{"model": "self-supervised image encoder", "dataset": "aerial photos of the United States (SatlasPretrain)", "train_examples": 203450, "image_size": 32, "crop_scale_min": 0.4, "horizontal_flip": true, "color_jitter": 0.6, "method": "simclr", "arch": "vit", "norm": "layernorm", "norm_position": "pre", "hidden_act": "quick_gelu", "mlp_ratio": 3, "head_dim": 64, "fused_qkv": true, "bias": "all", "qk_norm": false, "parallel_block": false, "dropout": 0.05, "inner_norm": false, "patch_size": [2, 2], "layers": 10, "width": 128, "positions": "sincos", "pooling": "attention", "projector_hidden": 512, "projector_out": 256, "projector_hidden_layers": 2, "temperature": 0.1, "init": "kaiming_normal", "residual_init": "none", "optimizer": "normuon", "muon_scale": "match_rms_adamw", "learning_rate": 0.0035, "momentum": 0.95, "nesterov": true, "orthogonalizer": "newton_schulz_5", "adamw_lr_other_params": 0.0011, "max_steps": 10000, "batch_size": 256, "epochs": 12.6, "lr_schedule": "cosine", "final_lr_fraction": 0.05, "warmup_steps": 500, "weight_decay": 0.1, "adamw_weight_decay_other_params": 0}
Rows from block 3 of a small self-supervised image encoder, named by matrix and row number. Rows with one number belong to one neuron. Each number is 500 + 40 x the weight over its row's rms, rounded and kept within 0 to 999. All counts start at 0. Numbers have three digits each.
After each neuron's rows are labels from the 100 images, of 14848, where the neuron reaches its highest value: "responds to" is what is common among them. Only what is clearly more common there than usual is listed. The data: aerial photos of the United States (SatlasPretrain). In brackets: how many of the 100.
# fc1: MLP up (model.blocks.3.mlp.fc1.weight, 384x128), inputs 0-127
# fc2: MLP down (model.blocks.3.mlp.fc2.weight, 128x384, transposed), outputs 0-127

fc1.3:481528542510496502445533427464466501519531461505534473493478506502489596562478487530476529509450451504468518493499474512521522475466483504496450490486483591526497541495532479493495482500538496535520519576527514512509546503477478563555492493530510574511521414465482550527490546379448502514527520485506498505581395584514479449538490465483511539450477455390514485567469445381523547581506
fc2.3:467543434507512503477493534483526501526477496409522501558487515501583510470492518551425469465512526501549469496521515487472498502480462519507473461512452405463402490555488503500537460499505516500526450428534453489525557556537499459496499496467528523563537551499539433534430562533479520450443579508506561490488500541502561488475486516516392456476534541532489544447587543536442535403548
responds to: crop field (28)

fc1.356:432402512497468524434476496522453555565482538435549472429486453493481470549552515509489474434464458576525515486518539451550533478502485511471547473570521503474507508515507541425535493535524496468474489371475488477454485460474473498477549507564442466534503486548478474482456574526549543463511466499522539482432532537508531552499512601507431568487506501462501514491496496462503598537550
fc2.356:516532498497488497485492534521569463428429518551452536465480490482505457478485498488522500441500499476457549461565487565503393570549532589516460566534525481476480462415489504535484548516493506536427509555538502534422502430503491541460423500607515480440519505544471525483500491489462549515524531454493525520482498456454487458486438509491576440459463512518567498507489580587486480520496
responds to: building (68)

fc1.307:518443438528509475486430550514499512580553574536536496524516458485464421466459435541548566546485526500488480506534546491447476518530461514493606484457474537513495528483512493504574483475462449531523525524529503487557520473574482518528518419424448459458533507526527427461533474454553508483428499520471516492561503466416490489589464474416499479478516535551513522494559538540462482528442
fc2.307:434542581526447509550543480515515504440492397517477544505478510510538582549489492462458517430520529474544517515436445492497521508503421489571494451424541519449450533509594492533551503559512517476492493484506454494505486515469546474494434488526469462514515475429497574444488563516528516554522513533449559472399558481529483466482519534462554427477509509491479497502484542536503409495551
responds to: building (75)

fc1.370:474493451525549428514573440503518506550432572482519537521490487453460492616463545514533481493515497510426510542512496450459525557483473570437508442541488447481434506503501501507429569503517541476519532536487480537519530503505567428511486563575537408491504568549532564464504504489532502514537418524529508515478506533527434518544477429474446454508509453518472464477478510444556545470484
fc2.370:490466536534452549549502535397530518489509437430471484584521570529500486484519483467375497499534462538469503435543476518511425531415533524469449499550457497518451486545432477528520542539509447484545510411509533500491491466458494462514479512488469539493475500539486500490537436595506482448451505472559500477466546493433554486480518551524448569516496508544528519503508494536487607495534
responds to: building (72)

fc1.120:483578543434479495485558443448531533538435467498511516489518471547533586435540473486560481531479505534505491416456546548503553467447521521537558497528493548556495515463507495562394503528517466464443421552479455496444508479471459451485548495454473552477509468463494500519472553496452510514514431470539541498527542513541526471489501480582553497452460508451577567467484438501481515581495
fc2.120:473485559536515447469467539467402468490534588489461452411459493470550458546493492551541574465516418542530504475462422432494480469545421529509434486471488492518545502542488530505518576479486526502574544462521493511465487447511552548573491496446484492572424536576494518490500550482452516471515513529437587495508444504484504484487516519505498537514562542497508468530520447518435512532527
responds to: crop field (26)

fc1.211:499422441494560552535469458498529582513607484485470448535471458532509498512504435493493518504504510520467432509473481514523471466468499465524547531471477511509525542471472552491519532415500383546473489488508534536424491529416504543495455522500464465443444461450476535448523533500549562406479587517549536519523448518532496539541463541509489517461495496524563544561507516473578564477487
fc2.211:515475497519506518498550535505511511529439457459419454443523539518469499572519542414414459469524461522423461477488478470545484510471465517361473531460568522477578473554528556530508513457507561560525454554463481509584497453510459450461525508464460513513493500597568547498499550510541521493451495479480499540478556472443509502426512579511495533537465541494512492474515465535512495494470
responds to: building (82)

fc1.204:471479525479478502478528468467510535559521480537534442498508446571471538430533440507571503471497430531501461498505452504540569506456523435480505455503495492502466476438635562514546492492468544466502486450548508482503594550514501487514520491521493430454453486452466449476519565520458489490547509565487546465505512484472580493459550490621499456462547485526564494464451514480505483579451
fc2.204:509548524555550441525479496467443540478429518507460466454494498490528456510555477539473464571481519561522507417513511460512490384541475568415504452534514501493539484515373507527456462525504538519452551496532450541507494543511521530447515494474503514515530560541470505500511542536461487540483450497471490521500435466474509565494549537482487534457550508443510529534468386508523591426524
responds to: crop field (27)

fc1.55:542556450433524500551461449525531590479545517505476548468498483538456491506492538478527476486515574500484450517528526513515486514508493493533520457439489521404507588563501479424440511513502500569591491436477498478463554546454547449454538543479509483453439448563445466480562518612479533496477490465490534485433509489491492495490520472599463451513515494580474490473480442461460489521504
fc2.55:476498487470485527475466542521463428545505502487517445502459522446558502453470432517488533516485486500456555489548449506492531462459549494548458520511459550536467529504510515490508529526583490506467577569512517502607408459560428529579465515544488489561495489395555465524457520482543522479469508482533447500592484527474487483507464524444475551491494440461485506443525490526617535503446
responds to: building (70)

fc1.363:549461546537462487519508541527501508526450456487498509490474502578518531514543545523511501504563496551558527483487523511494500497566518473514523465492492510481477480462450577509559477516500578499454427405395417439456499510484478479404535456494443430480516514576537489461538534495537414532534525523468541525471509587509612480482484467543464544532478467526558467499486533485460511456448
fc2.363:492542492447521474504482436510545472450505512539469461471480465468548525503532441547509450488475540422448532543564435483507440519482554533473471542565561585459476454480460430563494495420511495511501523555542514535464482502581522497539468551523577534448465494489501492530560457513507481412520506481458498491583463508516485528499520491495534561447451579498545518451469436443536548562469
responds to: building (68)

fc1.122:576406377519499531512433493493490525521504489507400476452429486477519492561450494522487504470555505557483456479515475537510520501503491521488518548515523487521459477504480537540524490472585493527429448516540563525486408527487516556521440562488564436505496496550549518430533495458539459490467591466470497505562445541526482473491479438557460518508598543458458509516511466520520492474511
fc2.122:419616535559516518470552581524507540539499552488551537535513461499538514488535481480496484540425427492503435506506496524520508456509542509530495461515485494443497424464505532476486547431431480470537538420492509483495580453525473463427524492572503545460575498489545481553444477513436504529497487537470469478544520500491552474539502527459527489528424502412540429452536452436489504511527
responds to: building (76)

fc1.7:510463460571545458505481442475514520530575556523599494476504464493440434542524524452469498510521435489493543468477474562451501537486425523538552519584517523492498516464491447505493475484509543546506522545468575490443426525514594493518478440539512527500536524472480496439527408404501476466547526434513506459483526470507515421545521496480553460555491509480476457506588525511476426487499
fc2.7:514538540447517545545474574491489488499441488497475496538483488513567499517499568506563456457446586459526486517501506467431472463552574506477472520457565494479559497499491500496492500531482433489457484477469498430532522456546484461453445477496463474529454520476456506542504597547530553402473524538468543510531463543446445556426525549423450487528531527518467541533466429490522590476552
responds to: crop field (30)

fc1.26:492532529401505486532547530474535474531452469448433500588469447477516456488533514516500443520520502552499508542474418493482530476515500586509489513484538520534535527506541536496511458460552530472550515498499458510525467453474473471565531505481413488482524481433497480478495495532521447464556476497468517584588414536543544454507509583550483558560431508487480413548473480551577516436505
fc2.26:483455501538519440449452504506515501488478479498482564460464526484472567503478531459444597509482463418475546508530567476477534567565534483558492467464514494463491541522500512520490498559530520538450480454501471539527530533469545556466493519554547449427429536613487487503499493448476543545452499548488524524452480423440500566523487533483498456485510491467464468468533560475383462572536
responds to: building (71)

fc1.98:490471565527513465486492536504534427510580476548482489487491509455459526436486562400488572473471470494480476529559534500508516477522537494580536507494546538511543563471520488558483439445529427517414491483478478482561472551431505469463468492542467501471519468487554450571538512541455452459469559541591533513552591532534468432420491519508517522450470500466494494540463484513479439509510
fc2.98:491494444484535528452566383428444496486441524497501519486534505475454467537528528478537533515534428546489494520461460483439402447451512491425451514502456509424512523493483468497427551511457578510611482486517462531496543481524514476556535529469461498499526575494545500516489472536485516581499484496486500481458466497490515489535464556557498508470617451533549522491493479503518579480556
responds to: building (69)

fc1.72:506535474523518454500431513522515481498473484479457553468489454557471445523497500549501490535448503415505506518554519422525506463482455508439484497503420555531570492542531506536571478460456529520494489495397468496535533452472494491608529477465460524481507580566540547532473512426437457527533463477481468522526540505444569524567511510489444515509478556474535533528545433475417527570541
fc2.72:552474468475587563540525528560587535514468470541460432438516548501565499486429538489495518456497514571411463554439537517503501464549485476493552527508527491535436448514510465486564496495486492529473499567483438491578457509494453546557507442483468486518511476539517389522453503431473534443482519488454473562513480498522490454469521476469597449487478494497464514482507514544551522533437
responds to: crop field (25)

fc1.146:531549541492501446503484513489482538571560482465477464438457491516420507464468490555462461557537545464468515549546508521522517492551475469471547493571488503501547450427524495477542513570449534443473498450436419515509531508520518487500506473475438452521457556551467446537463450527532454547519430503419460487551549462452509495463520577493535448569528512455506541492557506554595495545535
fc2.146:539503479488493558549518481475538503449417476528511567551517534493568513482471490478528520388481497489483466488422480459548475550469538527509480530495604487484476406552477512508520513502545505509542492613532483425510463498451497469537590503475546440520515518472547544454523527464529520483493555565490501444446514495487516457502455469483516506502476554565435490450488551477391454509464
responds to: crop field (25)

fc1.303:468497431500536490553471486550521603546495467545539478432499522514566532540515576377557502510489499451532436515492453505493492454509501495585570480480502470512511536511555511516519479454477520515517481514533478501544438494487483462565537425476510495458486517455546533464453479406525461518562442465517562512522526525452508414443577489476410508460463531469470472517467554488481517454499
fc2.303:508517533511467480417514519491519361524485503430470459575458434428470494441502496587417523500502452464471571466515558461546493508503498491450471513514528478422525440485455494568513470554513499498561542511439495517515574547526497530444460528450491547500500522538479439583550512535481543468412499524475452500514522485525516511577437505570515504501472506514491500493551497495550509533510
responds to: building (81)

fc1.57:512533508567510470516534510499448498515547455466486476471457464555549550526506524534519537489415528506500496547502438466481519512564507531448504434479445484473487561488543487507489470503487537520478516490495431456451612469524589548520466419467587506469540511526433556523477547465408502450490470481429519577551451551509537443510507487487485563468433536442502484512561498426511518486538
fc2.57:487516542484502545471483515524525478494414467479516485560484487507546574478505498571395430492534434495546502527565497569444509502454425514493482511446445461527451497514503501539538471531552460533517393441524526478582505544510463503495452483489453586558518494484581445498465497440525517479461562506546493514505494536478494439583478466508415445491538532546466561487489496535468536506494
responds to: crop field (26)

fc1.113:503475461518534496540507505556510493454524569556491510505512520456511507560452531502490547520517508431485512524526487515541475485546524569508462566474480502477524515565479508528400517565483552454546532480462407506526387464564540470491500439504475482532546507537442512525486470491470517608517445488500526497482494376468504487477476563447475447560503538508440461538432506424469502444545
fc2.113:511512487468531444405480496439482527533522527448486455521445463495488439495528448538546471515545493492535465477547500446517477507452437460461551446466528528474556450408499498510611524479505587607494468496532500497514504520514436555539569526528472529470471469535487552512504527515481470508579416461490485530518542524501496512463538543422529558498522492512500537471503403548549533511437
responds to: crop field (25)

fc1.126:543467477504540513482451476478497536552515455509578544442456519478461525464492519437499498532537479478490559461492450546550546475502490528484565469495523521474526460505522575554590486565449491508560445539550495580499517474514481443509518521421455499509482494535589532450458502520476497483462445540512428509531510477459458385511514477500427516503460462484511388554535526509563424495521
fc2.126:518534509514498449502545567549552451498494465457365487547450514459480568528473506516463499430498499476471503502542628441460470572564473511528466518503560480484473523477432473495529479453571551480442515499512449474511496475458538519548534477552465532498464519571419438514520452489488513522542521537436524439525503525459537538472491524486531486528467564481452506442529538491449569529513
responds to: building (67)

fc1.123:461524452507512514425475517603532471433496439543525467546469461515448506442551504482535514484528438480521524462526541492547557464555533541498530507463621454527532528485467476476513516532503518525477555489447484574562512531471479524476489474509457465471461476514501518484455494449395522500563513528503523538556468466517438457471494556399539559481506552455560542464535468447531563511459
fc2.123:521547457483462507537500491394448562504463490561495511554455510402468524520433529506547495548423530486484517477517450532537422526511477481474546498549489517486525473464564461503541436487514586555524473553535490489433450505521438557533523503490532499524499493483478519593470491436553495571475476473480479467450511554546526535552492506538504402506446527546443493533426475536525555527474
responds to: crop field (26)