From a checkpoint of a small self-supervised image encoder: norm layernorm.
Rows from block 2, named by matrix and row number. Rows with one number belong to one neuron. Each number is 128 + 32 x the weight over its row's rms, rounded and kept within 0 to 255. All counts start at 0. Numbers have three digits each. After the name is the row's rms in percent of the matrix's.
# fc1: MLP up (model.blocks.2.mlp.fc1.weight, 384x128), inputs 0-63
# fc2: MLP down (model.blocks.2.mlp.fc2.weight, 128x384, transposed), outputs 0-63
fc1.153 099:154142156109137052069148114183091112143135101159190104060141157188135163174162182097152172126139136154170171153141108158132141114164199114134111164065124078151094104109137163086113078172124113
fc1.154 075:113129158080172135117105151165103160151120147065090092113112117129140084100111115124138138143139118096076112151152105126085202156174172116101080112093176096198145133150105142080121097130155123
fc1.155 095:068158097150122132139086147079084119135115139158130060129146191125121131124127102123116066119144139172052139095094100119101147139115136174107172074162119191149171172117178124200111199136104110
fc1.156 076:137110151170108056143179100071121105138125137079095133183191126154129154143079124117085069155069148161204098117161141117099129118155129149130191108139103172132194111100169109114072160134083154
fc1.157 123:161148153133138110135157158128131131129155109152113112060131145088104158127165084133124116097143120112124158124122145138099125136127099123156146157111127115151149123100149154093141167114143127
fc1.158 094:106182122141108144169131153170126122084136137167107111123103137033141130124125116174105082063091165134162135122136120193156099102095114132148105161129041205092195102064157110122132094132090157
fc1.159 120:111137146175109089155064098099170120086143153094135125121114125110103128081143150149112120128140185120174126155126096117127110132099056057107150080135148204148137110091149115173135089132107179
fc1.160 110:169160094127138086168106174191162144142061128188110106084147130117119121160057098099136141093141165155070144158178132091167148144124085160110179120112093162130109102171167119123143111098103123
fc1.161 090:130108098202111108105151113150086125106135183128120076141092098093131160134158120169126129126106134114140078162147114151134096092116141177169112127169081100074142053111135150115135084183109117
fc1.162 080:138166099108155100127099134163120117161148101152170110139121086102096145134118179155091073123132126075089144093148114172167081097132166150156095081077111139107151130105128108116105104090069079
fc1.163 076:121122080180114137095108073087095139168175110068150161119146101095117090147122127146125141123157136084150100130140099060094126159080179124138153112089062098133142072099122122138131156185130127
fc1.164 111:139183108149163116127079179117149081083114136140065065082126159119116112111125098122167136177118122163067134163084087136078088145123095114162139119168082204156155131135133084167124187105123083
fc1.165 102:105106130110197139141106129143173131126145176076138090148095141130131044092158117145085108116118127121105073110136161161157075128127092113049137163133095129140136084121130103209100131104171178
fc1.166 100:149168132122205103111147204164090097143172138131088088156059150155112091087158134136189147143080084143079169135151091148133140102118136119128156171104175191108154090093127127117137151074152133
fc1.167 114:128093119138179127147116170147157127124114124143154124147117081074127154085114106171115178127033085149119142132132124124133072133163159085199143198157106139185138159029134114145150109135153118
fc1.168 098:041093120112170045113137140115097166097169145148241137136133116183128161132117111149137143141126115135136165107176121178142128081089114148144108079160141102115108092109157128132062117114173139
fc1.169 112:099120121108085100093080129123169140116155181130160130136104142102129120123119100136153134115119118108193124120142142145122119142210127133111130149116157094143155123104146130091103134127139148
fc1.170 111:125132145112029119140183105156152103183099132132126145116117093173129089118169152111147092134104162127205164135068122162145110103152131137105155128110131156147109156173134131085113139083127162
fc1.171 092:152178141180112145096151204189138090113082143152041148136146152125131022146102126070143137146067136147072111135112155090153112145151098144118141136062094138130199115126227155149119159129083092
fc1.172 083:147140136139121150118135168194111101163128156169166145114086105129155112145135114143156110122061083165120138158133147126076134104149006147124088086152133128080149069209113116099127107119138130
fc1.173 124:177131243243196126051059132105133092111158148082132140142152105135131121110108092152158193127128056075052139177192150144127108147143093095150117130159116134128122104100114127140159108079131164
fc1.174 132:150139214138133117060136159138144118097122127125145175109132189083152131126092130157135183136103141094131142175119161109160110136158088106078131144134083149134089128068164137108135168103137153
fc1.175 137:077117111088139191080158129114195110109086142142180161149167102088137105120131171050173161129086170125118102160070101160156175159129125121141119140119156032181086112138153082192144111092176145
fc1.176 099:161180150102115115080136127141068119074133157155124163113137206131076138086085153134115127202107095110087166139171160169125168146185175158147100095118116111081106120090124165081111151142139090
fc1.177 109:181191119109116115180148141124133112193127106170159144077122114139136154048115123161184060104113146065125130145108078118084186152131148090099113134124172109092148121084160132102105094125175125
fc1.178 085:101072070154118120081159150094087135135153108094118164051142114079160100166116115185125140101076149176135136142129174174176145114178108216142152097168105154115117118116140110094105115150141132
fc1.179 136:094170132160098088142114119074106126131149148114172140102145155127113150097133082151123124135115160167082188141133060145111130123115141136085108077154133159141054133161108134170097149193163147
fc1.180 082:134141114090100169179135122101221139125119181157116102124048118081072135135132144169169142122165124097105141129127149121140146129135138180140145148120160133133154139087141114106080125142060106
fc1.181 107:159135125137110111145107146058115154107047179128112078165094138144063121168115131098063148084106110137148100170135154125136139099103141169151113115134094107146137134136137173123103137099121171
fc1.182 117:117122065104125133073175114151169103126130122113161103161108074093114167136089107115185111118057091092176161162151156115132122185100167136157078104127118129132201161126161157097109078135074127
fc1.183 112:124125077176121109168114180125145111156135131125096113146169177151169120120166092162098125098094131143092105154137077100102131158053141059170163132128083150180198130165089118190124109128124133
fc1.184 081:148187136127112100154184115204166149028180126150140125178160076131075129147100128189158057073084150156088145116167162143086117100165148126140119123099087117079089167159104137132142155180111074
fc1.185 145:121103122123113059108135031130092136129148133157112121101127136159119157180199125121120087099120127153137109071115168149175071171160130135133148162144140112091185105123090124091187111173124117
fc1.186 090:129111136122135063115129144139145138106070143118128098184107149120139111102124173118082126185145125181182160124117086149166163200097176128100132130081127111139171132109159055116104127143188067
fc1.187 093:109152163103105168105136087168130092102152176124149132169086083070124159109158098124122103146119148163078140101149106175131143153174127113123173137005100087156119210131079100184160135125160110
fc1.188 109:107121125129132119045121103124150089194125136148156143156162105184159204116122152125108068138116107123107118121102206147162091123105100092166127127161086170111145165080108088146107135106126108
fc1.189 087:088095115064160131133150152156120112159068140116177122106093096133173188159171161188117108098108092107114133138132154134163147153138086110145097101145154126076121127089128145155091132169112157
fc1.190 115:122118084137177120099131145116140100119135104122202129133127187126114134067063113134165097123112157100121169192139120106102190139175150114088149210155152116169074173159174121120087163058145127
fc1.191 088:151172171126114153134140138218118149113099114110117111151100077139136138142129168098117100110094172165188134111111099176101098099132099132172090128107112140146087110121125088135101111070162069
fc1.192 152:124116122156130121059107133137131173115147127130129146103105211106108160109092150113112155158172115131143145089115187081090096093138134106078119102106139198105124109105086144131100111098125144
fc1.193 090:111103155113119166089129187139152112182122148109096147136098148145113098159143217089131151100155166134086081099147151120129104077174078186077147118115124123115139104151122177103145126184132110
fc1.194 102:169125120100187178182128116148128159139133189199092157141151136174125141092122168117147098142115123162075095134071151098106169132097136168125088143106155111178156132121102137123110125119184136
fc1.195 096:120088122097133096110167112084135140093115227094164103108116108143200101065151139143132129184148110126126142142144120196142096142221150109096108178108076124148128109115131146145165103114138128
fc1.196 083:075068103112161171127159135144136131125098156129109120110099141123116138152096137081207147139068140149143150131116125120108192147139159098135107162116120192150143155102092105081154112076117087
fc1.197 091:131113174106169085124150141183142121101153133148126122123104103138127093122127133144142141104117121174169161172121141118152149177127229183128146155142088097161084090102098103111103171068126095
fc1.198 113:134125123136047113140137150124120105106149150122162178118138155134125116096073114164156122057123139132157134176143089139087112102158154079135135118125100182155189128107079139146125104121129060
fc1.199 111:073132080154137184132087112104143117114171112092119136180117160130098138150095120126104160072082193141124153102133158154128078105121156198176155153076148164139160060096147189085135113206102116
fc2.153 111:129101106104140130101144142093153151167114129086089142182055099074170127074089087158120088094131092083122150169166138107175127136135106163100153128126135179113133166062077124138120113091085150
fc2.154 079:131120071140137101118127097079141115171126140126126130080128114133100123141158125067182131167127070120136152076112104127157112151129127102082133120130200146086107195149178140163167134115216164
fc2.155 100:143049154086136121109147143168151157136162151080096167137081106130089060096160147122167136139150141107205111143128120146134133061109150090125101181094157071088142119147113132081090126134155142
fc2.156 074:109163113142108154112062088200108129107095157125130116104072174107153119126155126132147159050128163079181123133081078097153126105175126131096065200141132134134079105148146123144114119125135078
fc2.157 125:124086101119099136094149104072132113105147115102121148121114197175120111167166158118173099182112129130111188120137164104099060114123126162067134134094138118086142153132148067107144102116188098
fc2.158 102:076089087115123130092134130094134114201147113140149154157178082154131108116086184101112153116164107157126091098156151115109112132143129144138085123111164115176080161137118158113080116105202188
fc2.159 054:134181117135088116113115139105167123087191128163228165190171077153111095139095149147173119144129139156105119085206096117134149124086173081093160086131146213137170141141143126134140141149084107
fc2.160 165:120120111091099145121102092126153080169168062123159163165103126090156224122141090155105132106129117097176144102073087218146113118143173084189090155120163110128118159139117118111130098164097145
fc2.161 099:106115098085128161151117109122114137167186158143130103144188064130144110163081124127083145115072070169131120077157120116134124117105092133051141144106164125200133147151140182121123145154227189
fc2.162 087:133146160182106149062148108146113116163072136101124095121069114118140083146131163121089095148152092129141154166083132117062187122170131111090203105107124053147116117120147136152179123146147138
fc2.163 074:084157112161140114086121186152146131113075062128122107111098163189148071147125128137162114126091138138147098128079151176145106092135051120104139152208164112096126109125161140177092094072139061
fc2.164 155:118091136100093173131187119137131183126112151094127144204100111150139044093155128080133125131172132127182126116155157126138165084115152126173126160136162067127121136157146167142116111128123139
fc2.165 091:129148094101158161080103115080087162146165121080094109112087160092120160140108136126183153182123138101116187103130066154165175163126136086152110137121240116082146158082104086115142175181108113
fc2.166 117:122091141106074164169075076102136082168120103110180168112115114122154168121135153184123114127129132128105168106078126172160141081168120138149094131113204164128125171161086150104136122188098097
fc2.167 094:151079068102098096141125114144102070104106105164098124134158142170151089176072125132164093077167098123116175064137075149151154159101149113151160086168176158113137117156099151148115113159136117
fc2.168 115:108154139105083177149089107162175092147114122140069091105124151048138128140131145121135105123154134150113138170056148140132136125160172168136071135147163194141131178078134120080151181186106152
fc2.169 116:130123134130127100100158142110136158152098121135117111130162159125112132129158109116106092150141071137134121155124133045103104038097175084082115099118066180133118115108129137139133088124146090
fc2.170 086:139212126111171086077038140151118165123118137188157155153160145062139135129117125127082130113137084124137134105142131085152128114136121118171109087157102099117139099093098119124118088163125080
fc2.171 121:140138132127111148139143096076119153108191120099138056100115127078113149098115098108067174119220127137147148100123124105127114120125117134109190127193109152171121138109105063100169123109166176
fc2.172 077:138093142161128156137082107102070108105143085113140137143127173100099163120094125125102127144218150085135134108132109119191107180117225119134144151066111151162088134116125185140111103132107100
fc2.173 099:115169148179119133123156108115111132162061167188133087073087123085138160136170163089133075081119131091099158172118134191145146079077103154148137117073161112187143099095114118110089110136166070
fc2.174 048:147148119066166118117112160114159128113175128096157126132130148154146108196089156170163188162118108190127062090158094065139124138101172106075121136129121185054118120136137157165133158105169109
fc2.175 117:132164091115067190207070185085124134110129040178128030164157113092142131145129108123122152081112074120123165098161114169115122122092118142126140134148175086129123155186131155164172124140154075
fc2.176 092:050098163188157132157091085087156163143113173190134128151152095107160133151164039106111066067130136155135169119098129093115114071083106110141151128135125129144136108085069121144098146143103110
fc2.177 093:114146129159120113119041161118133155117163126104087095118170096104176140179139139111114146195169120096109180056137181074186086096107140091125140063145145141172144117139102175129174169071123097
fc2.178 083:112132112119178190152133100185110155104092150153132080168142117121119101112034103090117139117144107131161102104125117137063193128094098111099137111178182146188091124112122121139145116132203122
fc2.179 132:097094170128178157135105141053129145084116145144133147141134108100114121085134134101073085074124139106061140137124078080126188115118094160106161176154153117100097120112148156104106159089213109
fc2.180 070:114108096178121114132103086109109181082113142111128097074154143132132098178076076121037113164135107121161176070097120132106115116113174089128100074127138191148091164123179104111185144132190145
fc2.181 124:138119099085102134139122112180112108186183093126130158066150136080131154104162168134105119161143112079184163119106113161166132123077110086117097188105164157130120173068120148036143137174145093
fc2.182 073:159114146127167147069113124170152119142143136189133146122118151136087103138073116106143135135188067065114108080142171134209128175099139111070111110127087086117095138137142141123151133126097186
fc2.183 115:109132168101149186109138106106154145081166145124159163132072133098131127111115130123115136128109100121112147130096126143114104083175097156128130100135154148107077167111207132124142119107161162
fc2.184 084:134078177166100151143104094141036106168094130092127137067076205146144157091117117075077161154161156124137093121093129108166146141153123160124157159149142175120145044150148113123096153125126126
fc2.185 127:127094160148151169173077156109157156114109099136181052168107117093164136081107071124102185161126114060108152158119099143101228145111094163111152087158089135067100153153173147161121148089153119
fc2.186 086:119121144137158179122183068122124142086131061144138155136155113139101135147152060134128089151129071105141169127121110120060145148189122148132107082142112149126152158173110187180122054168076185
fc2.187 090:089098178154137163179129158074095160122147153146073122158167139116154107104078091111173116135079171130138130126089129113088111126072141111182099125177119107077141118180162161136117157114147083
fc2.188 087:048138080161159113123137138132152122148114100133157122054116153107147076176146094199109101126131168123098182160160071121110110128115139135164185102143089106081098138159156194150158116130149095
fc2.189 104:098113174154179147189146107137149158128200147139125120049083139169073079140144111088107116172147154134110107119088126134137168041104203173140105125164113142190122126131178126099125150118205076
fc2.190 109:100113168175092128182122183067083082117121066192117152163109061154146135165127068119104131165131108077164100117104123142134091146112117148145104122136112132114111111124076168102173129138188094
fc2.191 071:096093100124122097145129100075069118111157144138164144098141182086122098153190114162150106144097117048133119105140149066193134183180144109119156185178116148054132141131146138096131140199069137
fc2.192 130:135138145109176099136180068111139132167091149097093126037176146130115128099128108149120091118116165133126153129091141126162149142067164110180132147197112166090164170106195207096062107148117096
fc2.193 088:171122083109103098172185133107081108069109142107157107104119134109109090167077118181134185106113117096145119133131188069147119124153196121123148132175094189169101136144113084176152142123126099
fc2.194 096:082134112180097108138139113159143159123085152039118029132079154074168134115130074161143156112159152059128144135156126140150052137101094101093117147161130088119065115123108151098140142119109123
fc2.195 100:112210115122169092081123145133156166137173091114089115117132169114100157126075123120074109140076102066123151162138123118165116115081130118082114105159199142121181122132106103151114178134161103
fc2.196 071:134155120111090136123062115104116095124135118198169157121110101187113107082126113114070125174152061146197064115091159152129118154112151134122140129132120160116119129177128129170168134151147133
fc2.197 082:129131074164126125157070126091120103091128099157126105113136150119170175149116103125099117172129120090116139157073114153104075118123060094125107157132147161136111146126123205158124134135166134
fc2.198 125:081072133109175095140159114155103126086099128150136148096128103157159158118133151088121050066179149122172162116119134099154073111088178119141108172156145106140121129136147158143191088137182098
fc2.199 092:124183099095167052120151121123099151161081161124134138131146086111180117138116108133168129101168120092135061125144171080134142057163092090117114116188047080135153166147110053166123143069183124